Weights of a small image diffusion model: patch size [8, 8], 26.6 epochs.
Rows from block 3 of a small image diffusion model, named by matrix and row number. Rows with one number within an expert belong to one neuron, the router's apart. Each number is 128 + 24 x the weight over its row's rms, rounded and kept within 0 to 255. All counts start at 0. Numbers have three digits each.
Before each expert's rows are labels from the 100 images, of 14848 (inputs lightly noised), where the router gives the expert most weight on average: "responds to" is what is common among them. Only what is clearly more common there than usual is listed. The data: photos of arthropod specimens (BIOSCAN-5M).
# router: router (model.blocks.3.mlp.router.weight, 16x192), inputs 0-95
# up: expert up (model.blocks.3.mlp.up, 16x96x192), inputs 0-95
# down: expert down (model.blocks.3.mlp.down, 16x192x96, transposed), outputs 0-95

# expert 0
responds to: order Lepidoptera
router.0:120147138139131110116107117126137138130137155156132128127131096164089121148171120143153147125149099149130145142143079112146118089163149100191158112124101110108096143106136108144187126128136143100101134135154095134131126100126156137156114084149159101181130152144109131165126125178113109137
up.12:105123134153135137108119092128177123129132109149116091141159137144113131128148146129117164128092104171129116075131167119128106120117144108142134100061077140081132120135113117140082166122147095123134075112157097144087118105145151106088117123134150099121151134126138079133059109107092140087
down.12:133152114154133077147134121144165137143091091101154102122141107093078129149103142147116146145105116141118120094145103117162146123135141139099116144131125079118143124114131057137081104112100129140127157115128120092181112147144120147156138133125115152065136132161143123128146144095145159109
up.13:147102141148121123112112166117127173122126178134127123150116113144105110140154145138109108119168103126125122159141093110153091144137138127144135127106168105132123120114145117106149149109114171139134182116128119139147100108135178135122184121113184100160103154126125173160145123122138106156
down.13:145125146115077141136132127130119139157096147157142135124129140110137119176122147143152151144150096100122126116108120126140132166163110105139114149155129078126180154137150125118163095106129146127131127126143102127153126145135139108115104112154148145193106144091163079138137121178160127145
up.14:098089133154125143106169123169159138088148127138159171150122132157125153104112062171136131112178094127112095107120114144136095118129129133115112128156097121127143114147138139109130117079139105126122102151176099136131098118156171108119131097124177094131177119134120144133077114133109120147
down.14:098135145095141101142128128160103136141159098135130080125155140143087110151142138158155067131145076121117151098128126131136139109124164170199121144128124137131144118117130103115102143118151137167131112140135119129076098132109089157119179112124158161079135147118114129123149091140135104140
up.15:158127157124146131108108148123115120141082141156146121177118154101112150140175127115144143113138085120149165178164145131158123133154124129142134153100110098098145138116147145166134154145111142134109105127086093098148125129124122120102142114118117115124120186163119127159135105138137109116
down.15:132143114120167084083104117127120152120159131067134143152125165158149151093169094148106096171122144132161113143129151129109130070121110140079139098117187110106098140138143117144109166126154132119093113118108108137122111114114121097115117130107164112116153128158096100135131114114131151085
up.16:121159112146135146128116104132168135115117088122125151138109125145095167163142137120146172176111158180117091165136117073083124112124174155127105150107077121130144136105120135154148125116161158144158167122147115122119140122141106084156094175134146099122097140073141129111129112121135107102
down.16:129088149092120058123133159141154136140144141147109122145170163158138122132096136139141167125130133172137162136140133092119128170139126132128099126156101129117174158143123133136113161110108137129160124145167138129170102125151138156128098176129114148117108186124072106075123142117138104124
up.17:123116126147145135132133125131130182132118131163129168163090164144123119125166143123126152080104090157129131111120118113167139086128147102135080108139108115113158156134123149096119133144153175106154108143174127129120111119150119094120113137129161083117120102139152106121112109107104115120
down.17:141127137082113122106138112130124109145125171169106126149143148112128136122131132091133146130100119154154155132115109090148119248115142106079105136175129111115147172137106167100151087103137132126136130142161123162141129178147126109140149156139129124140117174134086114068149122125098110132
up.18:114113106119103103184139166146132153104130112112098091143121158101117152130153117148126133094150104105146096097125140174147120115101201149138131098134133188152149133118152154106144121112136115143129137121134141134107121184196139089101114150134123133135134093108126114118105113149124140138
down.18:105096125104034163083099127092102101168141137196141128130124103110135129161147139152144179130174123145114154128120135139136129151157158126089128124118127155095169130149120170109130138132127137152170126093158118131155108123158113129141146099134148141142142147099106120110130127150114123136
up.19:101127123137151120118145109113158170119135097140164142128162149141120098156157073159122187111148078118116144141138128097135120148123099167125169096156112123137097115117131131151119135102180114098128106147194121108140129109133179099138096120111114079128147134131149168142091119107112133108
down.19:124146121086168098156156102112134123106148093124151140082121191127124147133092137124122196109139128154137150140119154116097114065100132172131172119114090113142142076146163103139130164142155139118122145135113137127141098121089105154140117120118099142091102142087145130155154117162112139160
up.20:103123123151135136091138139150170166099106128152140145145135176164113167159137095168133191141155109129111119105140122072131092123150112163129141094118104087130108100099114126136128126114182136134139101175160098118126147107123139110111138125130147114142142124109116164139120125123091098112
down.20:089122144063136123184128139139140119144131107132139130123155114125119154101111137131110250126127121101162149099118116091108082138155109165123130154150146111106124099139147109130133176119137141149162122146135137123159085110126121148168114148167122134162147140099123117096108125114139124151
up.21:166147109175130121110131130092120156128078105152121147132152088155102136119134102147112098135159146125112104146143133094119107130159084105135127121094159135140128116136162134122175154122173138130086132142154139127180086106130146166160177113196163106133119127102136177114117133177102131171
down.21:142129133121129145125147146087115167110097144026084155110128124121093120154074155174159071123127105082125135126156118147108132104196111105108122135163104116149145148117154173112127098132152104121067138126116096141089146155122112162106146113100100131157139169093133148141101124189087122170
up.22:122134153178097090125117137134128154141141151182144150126142143164139145108137089152125110133189104140126117128112119141074108115180107147137114126133109082108144144114154133134130129112161115118129120178146136132176095121119172110117156119136155136138133131124118116146120112170164111163
down.22:119105139113094215133141135134132116118108153125158120143109144120176108120145090125110114145119156117147128139130140125149114207179125098054138147120157146125126121135132119118161085135105126128109110116116130126115133131144170106121146114122115141222096096143133116101117122176144136124
up.23:128132112166065113127114147116163100128125146170171120121139145196112112169140112164130125102118072104134133120146121152107137121140164130136146118130131108117116138142130118125157128123133155115110134148154115124086155113159133069111092130165142079121180140122168128139154097142124118104
down.23:157128105159051152150171164104143150135133117107112132133128097145145125111118147116113135121120109091106140129078119163108105125154174133144126138137135150105122150167141087108154133126137161154116091131145144119124115124142125137109113102091124147076142108127127112172095150126111085116
up.24:126135154130139086135158113168131122107152090125153134155105139163109121162153123137174109137103149171104119163109132088112106130107113168130119123130080091112102162101104125147121106125166144089144112144187094134121146142111126119103123144152165118136176113123174101151132109118116137095
down.24:121116141136171171132119125137123131137134086139120143109146158154109088088119121140092103123128169163146120151183143128146127120076127169125122108134104147147084118114108120136100157117106147107157167099166146139115160127083127142131152173130154134112152134151110152143130121080162147095

# expert 9
responds to: class Arachnida
router.9:136139101119135136154132144122122132138129124129136176124116116121191175138098143137122114124128155126130109151116136140120117174175103149024116131157155135163172140173148124140124124112129126155147150139121153153153113145125112121141151151106118137118124096106136156114171143135154164145
up.12:131161150130073140106110081158160096139129143141124122113109148133113048146158170103125118134121126105136139136146150149074132083145162099157153098105107169112139145133093102090102137159116149114125109151140106151139134146146098132118111148133110096130124121141131128113152117116114115120
down.12:104139109152094142116113095135157165121096115100111089134086148128133157119102169121132138159123141112111144118143127133135151051110151130198142156134099074121157112112135130105108146124114112115123138154144122117127165143126139117139125145116124161121141173106103099111146121104139119145
up.13:091145101172117073100111154101137122125126137148143129125123123153118144116174109145118132124157122120127122138110105123109105107175138085167147126133121132113105125143159101124193171123197084158126152151108162120168125123153133129151108118130120123166121131112128131119103115227132139146
down.13:104104135093122108130159120124120149120150154131138108132119144123124126139126138108121155140130133148116135133155145141089134101174134097218106121124110141135150145095144207113153114138103112147147141130128129138130119127126169121116143141129114135073107150143138130073121149165131169161
up.14:086120122130097149125119123153162142114156100122133144132122119145047152172128117125178158148118107169109129128146129100131100154153117148108142133125100089126099138111133207134130068085143141128130098154153061108108115105142130101138150104114163124146130147139120132131135114124093131121
down.14:149116130137122125118122140130120137137111139115113131116124114118129117129134160125120120147124156112146138143136127135118157150216117110157129122136130118129148132096144235139116093121138109129114148150116129087120133116126155120141144134069124125195132151158117124082113134125128129158
up.15:146152155129136129119113133135156130152139152131114123062110159147116123093120120127148113166124118118140135110131111141106108132148129113082142130112143100114109199147118020105132094161106131144120147127124107135146141140123111126109104077142112139090129145139160091120132152124119123143
down.15:166122144126115206133140117135121122134112148117124098092100157097108113114112088136114179122126132165141126092115118125133122154189121105213154114128121158118141121113131110119137115118131143148148121121131127124118095142123154142103149113133137142136136130121130132128117112112132110110
up.16:104140138183138080091098114133129115154130149156143123175141165176109076086157120151156127131141118142149099131121152135097127084101143140081129111081100115089114140124108128146181147134169110130109150139134146131135118125138152140130101110118140084142135113141136082141136124138134143089
down.16:148118117075093120156176145116103146103087087097143102134146132167173179090117131142176145156149185104131149115112109131119113134142074130109128157110128136113127130149139087154139100129133098149103128156105120107118081119156121136109153123088120162127133151136102142114148160191115157143
up.17:126132172141112140119132117123122145134137183139120102159158127167109191129138097149167108101157127128120129131161130117123138082136164113092165145135114116108104154103156174139132089125141154094120117128144092120111106118134131137105150090151148128192135127172155124144136098116093090117
down.17:159106141132179143124153108142147138128108145129154116142089144123116105141124114157117160127126125136102107114118133112119106181183112121092130131082118105134163117133109178107110121110132137144134127130135156138128119128135116124142161104092133124030129110160094116143128116107130082115
up.18:105142146121031093152107102145123137130152146147130115141120131129056126101166092198169099154161131168111145123146115098094131120146170112160144121113096112123132142110171097129160138061124117108127119153144109147112107116157140108140111137144143096095120152128137124121122121167146137144
down.18:139131106160061118121161099098081164115102168112140152138103140105153119155087132084149131148151132101097112144129107129116106126167119085117111094100159110127146111125109130099146121166132162149154118135103130147117121130140144105123143137085126135231113118107130102144137172172135117148
up.19:086114126130116150153144129151155144100146130128143116167151140166067170154116094151161117148154113147110117124150108104142127135149143128133133108165075112101104113077161202125141129093169134088131124143148089137093129107170149118122130100133169112096145164135130129127117096146120120115
down.19:108115109134082115090107157119108143140141113211129146103163124128154117121164127139120072127132148140131160136146142119143115069197130143089130140118117153114123125136119160128145119125107132140190109111124119128135145131166148118127119133127133138131107121124124123125122104188129111075
up.20:093105128115095164126140139127182130124133115166144081175136130147121166138135104120134106177080120114088096132171129109127158110072143172171127118148103122133097123110191098146103105064125135100089119110130113154115159113135162100177115128134142112091146156122142119146120093114131103103
down.20:185120128103133104127123140120126140092078152128118130132114166138124116118092138148184116132136171121133147138149108122099108094217118143148133103090136145148151145117161065122110147106112148131133115122149142150084116106123109136126124130088114160150090136145106121102121163119098107117
up.21:135127113169130115170122120102118095133094159164074093106157152158121159114164114128090104132140156095138102083096149131117122117131146098126119172080105111102133128112146120084101145131152137131113093120192111115157132158145150109128141167090134134141113110120144113115126178139108114148
down.21:160085134164167183155147089108101099118161114147130170115175116127072127143169109131136103148140119120140157110150071150138143150156139132113154140144128155164139087154165122135113154138126126132134148131112111107115124112147139115136106141056119137099113111184114157105104131125130152140
up.22:109101111137129127133132145171144134110156112160141114143123153143133198119155099170124124129108107128089110135145100100117161127111147144155129132130109123120067121106154146169153123084164132088113135129159120134118154127154166130156105112134139106127139151133130126137110117127123114110
down.22:095130107130140090145129137126123146110124163132112138119128147142158182115114127102129140118118125119143152132111120128097123056170084118192111141119101145139118159088161188131102154141112142130094115146126154132125117147127143134130146117119093144082099152147137150133111120131114144140
up.23:126141124170123141131109142097135114114095156165097092144111135137126133101188118138124120125136108091144102149128120157110122058189127079164122117137134097119113138133158112111160166115153117156102158138108149127168114129170115127135121108171142138117130139119152136133100141231150118150
down.23:105090141114107141111120134148144112126145121108139105145158134132133138109130114135109179105120127141114128122150128138112116039127131143200143129121127117126146148105119000114099159116133156140151106145118137115161125125102135134127116128175140130153131145119141130082141134094119157131
up.24:082110117148126144113138119135152128141177147118134102186151141162098087156133109173104133165131075143103146127117105135134124137099130137096154115136110111128083115127137088125138122153166137092149123159145118130120139119112150087158152092098162113202162153136146126143087111143113129122
down.24:127153071141114121110095143104131124133106115112086137119107113124159137119129127115124132129111168128160150149127110137123126083176119109125127123152129075102155110116146069131109180123118120118136139134095125123137143113153182118124121159090128145202126151104151119110135126136142144139

# expert 12
responds to: class Arachnida
router.12:163138106122134137153142135117110122129114124134139163125114112114187173125115143134113114114118147108122108154129140142102127162131093135026099130140164135156179135162147166140111120116121125147130152129102164137153119148108112129136138153125093134152113086111125164107169140119158153152
up.12:118122104099104146122114102106177094130142121116133126151181110120086113147130123125129136167148128137085149150138138115150134147155121150140150157114106114114125125114160054144158083132102114081104094142114096120146128100141138137161135134125129160095114176118103132146131121113098095153
down.12:145126126132133045128124110140095142114117164115125134092150103145126146104118146120105115124106151121141123116130117150133121136217130102186109116127155128113146124135137255122092154098120144151141135143130124105134097121135132128128156137089138095204169164139136133103110132123137109108
up.13:104124142165194171122129138112133126111174136140129119131137126153125129128131130144119127119120098144143133106099101147122083127177153132058119115117106115116104134129111138106173176152174137138171147125143135109140156145153150137142118130113153128053126183137152127140125118191116114111
down.13:121138129130131152125122140114121110139147138160106131120122158148143117139133131124149090116146139147134152145115154129133129075071121142155137136130116124110107148134133000147141128133104128115141115131144141116108130114111111123111133132147133125246114103123126121143131140159143106124
up.14:130129105157188160103091120135131154154121130158139138123128118142154167196170117139161095161128115149115169124131127113069141123091100131174120127097132108139107155098148136188220120127158150125103134148140142144146107110126144118130126102176125108128122114153148122177150087137121089103
down.14:137130125132134087127084118133060153130132136113127165098119120133083130102133159129129101152118148138117107160129101134123125126137108111139107116123119134104112122130131222157115083140180122128099124137124151137123113135132142118093132148080081151156154120150130127154116131090117104098
up.15:140127156143103192142130091125167114138100135171110122141166145149069113136134141132140130134140124098157162108140128121124128071137150127124144118114109117082144120131126205089096122147143154130086121146149100106119130141126129102114137103181162124130134123162146105144140138121109106125
down.15:132120116117119227132127135156127152112133140144112135135131120129129130124131118137151111125121141104122126136137133161114134048104137121183146139118151147143141153110121098105132128132129120142116141122101143131096112134115137127140117130111114111255135140155128125125138125118111132140
up.16:132151152125100120127133120121116152131133154149125141097140114122097071131112149149131156138130145145156133117056127130133098122152119130136129097124100079105147114167098064106123102120109088121115108136165108089151137118116120135102145123129169152132110100138108096093122167120154159147
down.16:131122111126112142126120124097132126108128138094131134129136136146157142117108116116142114118105143124120119127114119117118119113232115118218150107106168113149124141141148050120123117138113130133157116113122120134111120121121109136126140129142137125186108114139112107133131128118131107094
up.17:125136139141098128152099116126132138145128144133135146158164134160100134117147103151131123158180112133115143115134102111139135107139146127105130145156109105119131158082145029165137107101172145090106144148164084138118107086116161148152136098153147123163141159133144117161112093125135088119
down.17:168111167096124137141139104139109143102139126153156134140144151100126100143123121119137173135115120161104121114151115141127133116070153137161096116140124120135182139110126090082125122145122129135125141117136145157135104133116116122153155135113101138193104142155129145109128154098126126155
up.18:142150171140093075116111137140139137128114119170110095129153134114094119082172085159129097163156132130159128127171125148140109157107129151165170141106111101131095133139127149119176164109152143148107133157090113135117096112104143124082118089155146128107117200121118130154093130125110105118
down.18:127132128141078158151159104137119128123116105127165121127134125107123087142115111142123125134095131154151113101172136139110103140136159118066095122096106171135172137114097055113095143162121122137182180129151131100123111118098151130155147165121118142204119136121116147093127137139128136111
up.19:130117113132171095153143153112136124106121131134143115168134131141148114146143073152090148176213122088093080155137094139150156111119169117157160150132112137122105129126152110145132100122149130113093159123103096126090125127115159116144111140157129131140180126116126109135090117121134097121
down.19:118131112152166147077091139134146127135116120152123114100138165143111148128098172160142124109139126141161165117151161126148159111125117107129163143160093093141116135119099007154141139098110132119112103144143158115171132153105130122105125125159147147112143137109130113131158098128123143116
up.20:113126153166040085125130135116136109106105137163129139127145142130075151103173099153142091129164118130147106131117129119095104120162118106108118135122103106077147113126154185086135171136146121146128122161119147107150114112167127106125143107143104096188075127110118125101133138177143130141
down.20:159114117131113190154144103113127156133126159106112138119109130125146128163084144114148113151140093122123135132122108129079128102149128107178107128116123123125156104139139193119138105124132100126140139130113105145094105132159134143122110141101104133222101165100126112083135125177105123170
up.21:110122196146034075119134131135146144119160155150120159136159147148094083132124158126132095157149122165130167110148123114128119107120151105134144120117096091111125111119094079136178133110171130106139144093155113097110148129147139106111117101116170104108114183137108094150115114133122105128
down.21:115146150142106190149150172139123132142157152167106136124120127134153126120096126150132143139117146145107117132109149135081161122062158137088135144100136157098124119125123168137187077119088126120174134120103162110123113152105165111121136132139151190105113091165119112149140114135118126083
up.22:074138144174139076110118174147131147140137132161132145099085127141133134132149149103122052168155110147167126166125127133147101184127112150102135102137115099121111155095112163123164146089108183143138197135127138140154134172100134118106105125140131124095107175117131119124158123119114116076
down.22:112129135137043095133132113133119102108144142111161142146121122099122111150172106098121104131160102138134129078139128135176145177097167133149122148120156093145123132145122069067133155164122143144151128121115108125166113141165109108167143128135143114179144094136159147151138143139122124129
up.23:103106108118090069136140119123156150132124124137126150159137138129101115139129113144129088164131114128065130135157110116123170146160149130187139099150121132135099133097184091167140119072118131080083105127116132132127121132137112116121116120114159130037136191143134128141100096132113118121
down.23:120103136124116162137128098118123108115110122084149114128144159128134101132137123118105123118117118151111116122118135105130119093082121136146139124129110134141136140128107105115122140129142142129142131137149131123146125129106118134127127118134120138255109123128119139112140128112138136129
up.24:129117097106099150157115129141140120132133136101136147134136114125131138140142107115151116185101165123116131120121102101128151098182105138107100148146134100155115131107129081164136081110129136104137157161151108174119155093113094139177126127115144145157163089102120124119150130139135129107
down.24:122137137133136022107088120149153125126143137140126117112117133116137130114132122136124147116138138148138106133110112121141162164157119135185163123122137127119127148129139162154121143138119138119136147117135137125140129141106126122120129131146144131158147118134132119159119103106116123132

# expert 15
responds to: class Arachnida
router.15:144140118138131146129130146119106133141113145150131144107118123126179176097107151129114107116119143120141121130108142161118114177179102127014082137133153130141175146160148138111122150141135132156149140143099169131151101161132119134116149152128114143108106096116149146100169141140155157140
up.12:154109111116119197141128136140133116100127170147136108123124147124106117125150103151135116067115097120132140133120133115143111088136166094181120119118119122115109142094116208127160147121123148132128115130118139113125142127190126087112089099166121127170132140161127128125104097171119076116
down.12:136131121132137205121148120147130132138132124174132123137134101121101147132128100141129146104135128133131124140106102124129136197145139143126135120132136123133138132143112136117115177142127158135132121152119122154153119106129109137115116135090132120000141129108120129124113122110109131122
up.13:092115111136121170156121138142151119114120132148118113136154141130139142125101122150129131165144118138120145129120116130144119104116151108234153105133140149135116115098113092135104098111105115121082121161143101116107143129136133094132102121129141110097128162131091141130118092124123144116
down.13:154141126117139255120100106136140110128130142126112114125117143134139125112143146118130157116136133160138134135124146099123134151123139138141134151145111113127124149121125181151149138100126112111129149144166162119149125162134119114142143123158121154244120129129129127113142147112125139136
up.14:143107156148143134091129126130118099121134154143127132131131156148118127074177137142107109071114079119166140121156136118119108137095170116095111130118123130107144136087095221096161185146129162137149151125123151113122129135152138094119092088159114100091122117097132134140093114156127107138
down.14:130137134139097175140129117156123115127135156126118126114115084134113146174116112103141089123147118136117108123091126145151145108189152123122126152139132118113149147155139053122151082114147170139142105138128097121149123119147133138117120121104144135036136130121119105127139112145138110127
up.15:125111124123202189146145130104133109083136127104132110157147118156124118133150086151141138103136102135128125126129119134123131084118155107162154125136098158111090124101143182140156170136142131103128121116140134116113165126150163127121115116125138138088138164116146123184096116147143113127
down.15:102129120100124116138123128125138135118142119132125128118133109135138136123139159124125120135135116146134143124118127136137152079024153135156125136140119121121101134130160009154136105107119122116124122128116111129132129120139128125109108129167105136034129102132123126128138126155128149127
up.16:114109125130162118096130130116098113129149144163141134094099131144136123092125147147131113112113118161144132108124162127116093190144114131155129108104107105089118161159107255097124118111133162136119108167137101086117093158125143134092129119171125109032108116140117102104122153131149150137
down.16:119119120087112095135147142127107152107157142120145131137129130145108119129129103140147085120139137119106145133130138155114093111226118135169116127136121166108132117127135043132142124131118138137147118139102130126134116127144151165131138140131153101179162150136117137117091119175118148115
up.17:128099101100168083163146138114133101104133128094135125152153135133096146140125080163113136122172123115094091135167105134114167112102176126195179129154145140118096123118174161152131120091100127095101112123106116145132131129141133126145097121140124145100176122134125130127096107129142122158
down.17:117100155092150211140150126161124112128143109122144134147148097133088111111148103129133149127131104123072105113144125116128096153114125150073120122124142122148146120122079127087125114162148126151149137105158125153131109142113116138145118123169123147076114126121155140153129147094136149117
up.18:184124107144129118151104133117116125127128156152090092177128158148098137129118105157105085139153117088132101130172118154097159110135140141162153131140139097123099136136176145140132142127107151113074146147125147146146138118158152107123100104187093122044115125139113104130139124191140136133
down.18:151125133117148088134134142102108088127104140106138123130128121120102131147111151170208067116129145072147118134109103107114144151085127120112138103132169082110132097150136163119107124111168178133092109132144110102083137132115123130103149133123120165141136169125122120107111146103107105169
up.19:128129143143166032140149148144148125138144134091122116165123161142125151140160111176122140126154116136133105130134101146138112103127216149185176139133131140120115129130121059118128189141169141148150142112137138121134127149172136115131092133112136106085152138128128143134083126156125124107
down.19:145102139089129118134135117111132122104138106157124124107115118140130118149134106111136136135119163167105102137141125157145108084154137126066117116116123144118158129115122186117148107150099129163159135115130123151121126125132132113137123134127122119079084127133130133108115132133113106134
up.20:104115095135081168162152138130149175120119165148140135130151129142121181138147119203112109182174136126111088129125104124136133118168145116122124135127135125127169111119178112120139152089192147116158124164152147121131112117141148129177135148115155128145152129099132148106097128160141103135
down.20:137139119112097057114127120125141116107134144102108127158079156117138164139150119126137161102109131141151124125135112111143168103122143103158143124136108138163147108130097049115094149118123134110113138143153152129147145143141145119091137112139121115055138157093148120105099133108127152150
up.21:111140120119084125114112142125136127144106160145126123159148129128098113159112113170148108129148116126142149146139113130103135099136166093161131127151131088125088154095141032141176103135163177120102105165159120124100119117131136128137128107146146116085136152159123104167116094164131085146
down.21:121144089134073133124134134119122151159138124131108110136159138108138132142154123129103108152144139128118119114120129161130144147087140106108151146128148114124117170118120128130164151133168148118094102096115160102121116118129151099147102099112089138092139146140114118101087145146131105114
up.22:157124121119150083157138155113138105133114143112109113152148153126141125132144098127116110115164115092128107138171118141131157089096160148180127150143134137134119112110150015174156162129127122105111138115106168126142135149157128129125104121133114126013144178108136142156094102153127114116
down.22:121130118143137191106089129168158107136141100118108105116124126124141141111152158141105189114124146142155145145108116109122171106103132160101168140156104091103105119127130129156127148080131127104097156142154156103139147153121131129096122137133125133147155147115135129104128102075148134110
up.23:107100104121063077119163145140146150105138100154146124132136113138097110151121121155143085189147129126083103141154138084135147142136125137147160080147110116120117089110165067137138075087108135092115122154135115117124153086125148110150112115127156134177161143118107127101096118138127127117
down.23:129148125149088125120122132113129102126157102094119141134116115122119116133142145126121072125116144164110136146153120146131143109115116161099102142145106136133127097130124010110135114120089104095153130123108114140096123117142099136118148132072136101255136093152132155112154142134097131113
up.24:120154117153191084124100158125093148166086107164113166110084118113137136141100084113161140104122160136126142151123129124130167126123143122124099106157136146133121153126123073142148089126151096120138117172089106156133125140086103147143138159102112148093129111146115106100181110160114172128
down.24:117144124152120241115115150140122111099130140076122118171107143124120112154139089106127053133183139090099136092118128145143117135164133142126126130103125125125138163140140154117170154161113138137100097147111086129105135125160106139122135110086150119113130077118071155140138128173101123153

# expert 11
responds to: class Arachnida
router.11:127149117123149089142112138122129136150145138123126169117118125118191154130111155150123133114118141132158120135116132158121107175172125152046104152142153132152190145162141143115114132143149130157152141126134153131151106165132123115120150147107115128080101100119151144119157140122161160152
up.12:157118143156106076107120113090132151136121145141105150117172105151084108122192141135114129149151119106139114143136094143108097120194109103161147148124111102109147132115139038128166114140137131133089124126150107125176128102119147138123147109168157114174120131111132120148123109155117081152
down.12:142115157127141176136156126125116138121132159178138126159140135110132122139139118133123157132120128122114125114129126133119110161115165123177109104117139134129159140127107100113118119118119141154142120126141122148143110114103118111142122126118132121000120132134099133115148142108109112151
up.13:131114152139105199110123129130142150095165136124090113132163140127074095161171170137148152136140097152156138105136127125110106143127161150110163126097074103089117116127101123107127102147124128116140094134162105079101129138149154090112108095136131102124122139153135107145127103110123107116
down.13:144089135150104206082098162108120124106102128142146113141131118114167118121112127119105131138145131132098144144153143121124132137157145126162154122151129076108131129083126156125123120135124127135155141152139143123130152128147161099129126128138126121202137150128130136082110138172144135125
up.14:082127130160079133144128132149146127108142131126126126113123127147065141149137124159151166143149131159137122121102120106142070122169152112051140094108086086088125128131096171099138134131174126128164116127144108116096118106162127113115127128122150106151097105138136124098130119156112147118
down.14:125120127141134115122126109138126129087134112116127128128096116095167145132131120123129069127144138130139099137100116128123124010205125145138138130122122137128125099127129222126129093125110127154143125122114116140122142121129143127130131129124124137171114086144119116128130129127118125104
up.15:169147166118171208129115087143138103134113121114116103148149141128133137087139106127128179112129096126148124109136135140134149074087141114215122169140126164122127115111118187123125161177106128152116110119117146135118131139123154143130115113151110135136139135119138125181094165125107116142
down.15:124125136144153095127127124127129131135116146131138138127119116133148129125119114130130134137131099128140125127123126096136148131021154128005131111122130141143135132135135164144116112128136136132122132127117100125142126132119127127119131133127135124044132130124100128148135123121133130117
up.16:137087098104085129150135139141162133125109138124134134176131139137118132132141098140132099154163123132085107144173117118130186115064155130129144121155143160144116123101188062185136115089121141087093150144116134151110140129133141134155117133136117121106158143133122144142115097111121109125
down.16:109164099130153109123107150139146120146160115120112126090111103168101172125124165124151105105155138133170137133087140116116157100114139130167157162164130110091092140158154149169141160096126151096111109141105156085150135159136106155095096120120142122105154111129127112143128094136145101106
up.17:112145147164146102114128113201167139139134123137128125148141131157128150160086080108123145163121110162121105125117116101151117117121106140166146093148116165130108108096116142117126141153155143132135117196125134121114135103135150154165133095098125119148186183144098130176112134160111143104
down.17:168145118157131130125099168109134105128150107120114138135149109144174137123134146149103152154102140149135124155094114131135147109084139133068126128125147130118117155130118214150114155090126150105124129110111167129156120095162155139139103132102128165166133137150131112120108124151131124124
up.18:155099122138075106142128124186148143134089161144124113134160146142105140133125121134138115148192135150121113148153167128139177087094149096099116119147122115129112124108153117156133152136143160109126106150124132144081122134153110130143119151143110126092103147160117122113123112136121134114
down.18:124153151139122115130093158139162105159131134099114129097150097114159153141084177166125103119140130148143132131109116108113149067107089159141125152172107093104126137151138100150096152127173145097114112133129156118163151138174099160123150111095136121066146109141081108136149104136143143080
up.19:093115082121083103135130150147134150129125114162151129148136139143092169144114098149135098152143123145081102152144114121140169140143136146164129096140116144137102131092195140162145095055138139086105123156126114144112130112153127128142114124128159130123149146144121136132145094127115112098
down.19:118103160141124066153158134116093148115097111102142161164148130099123090139149111139118115160100129113085119122171108133135083151107103149096129104110132129145117114092088114102124135170151112144163139108114114161147133113114136127163124151096133121146106123136120131125132151115135148113
up.20:154106150134080175125125121099123110118090108143113109136145136153083136123146132149133074149165133114142134104163140126129107115180161126179139105096120087092142114090141122112157143092122143128099132113143116143150116139150143116102107126173175134103136167132123140153150118130108077114
down.20:118151123123111140106113127144146086140135116159114084120170103151102130144101117122131133112133103123091133123099134118151117124059148147220117175152141103114140141129126107128138101113131177124142073138171120099133152114142090137138099124172140171174115150123145113155123134088166107116
up.21:089099120155103043154138154135114127122178123120133147139111135126126161140117097134135152125175128170115079162114120133117127157151162122152163111127123093120125127131138180146157140118169118122150128140107123123113126129131094106144111122099115104143112119106112132095129103163139155138
down.21:137157105135081222133121127139128103133152128147100131120139128145134117113128125121120124124129136149154143138104123123136159054149143132216130129134119119106132140138139194136142155105120133134149120129150151112128123143167132135126138129160140133255135138126116126106128126120133123122
up.22:078106143124115080171121150138153130109171111111123128118134110119071188128103139108146080181138129147133098138146138104159109170125143161113139084099122074128113125102120151144141117100170143098153131097116090103110125114120133121146164116118152127157117166134125122143132111135095116086
down.22:117111100092136136116131140084184139138107136109142116100150112124101143149131140125144129119102115118153157115133124131108134207206131123175113143150129161118140131091171154143109127094140134136106161143116125145125122120124118141118131148104119143238146188116128147083130107142112133151
up.23:099134119175109115124114156112120121135150125151140138129126133152123108112130087153103114106142112146134130138116102148131119163166141103166135130127132126107096122152165109135205178140157087141118154115104149111151131097154141128151129110106135105165111138118125116140127113210146142138
down.23:116094150113126093122132139120142148118110140169152150141149133116144127128145138138127132146153127120118120124150144136120111132184136106198124128157128138122157141117134122106137103125111111143138134127097121122119123116150146126136153130115134109004105127144108125085123106168118141136
up.24:132106089145138048133134140123123119112136100125140120164112135138136179138128085133162125125167117166099078146147123128130133139128146143196133108119106135118113138101156224139135132123160146111141137175139106124102115132133126108150102115116163114138129120125102148133122102149133115127
down.24:125148094140147136112099140125141148148140156094129117104106127146112169127122174142131139114147124091158142128113149126100177153140115129140156120137153138105102158130160226190116098102128133103094126136108127091111141135114114132101111116099135127187151121112115118148130082159150098167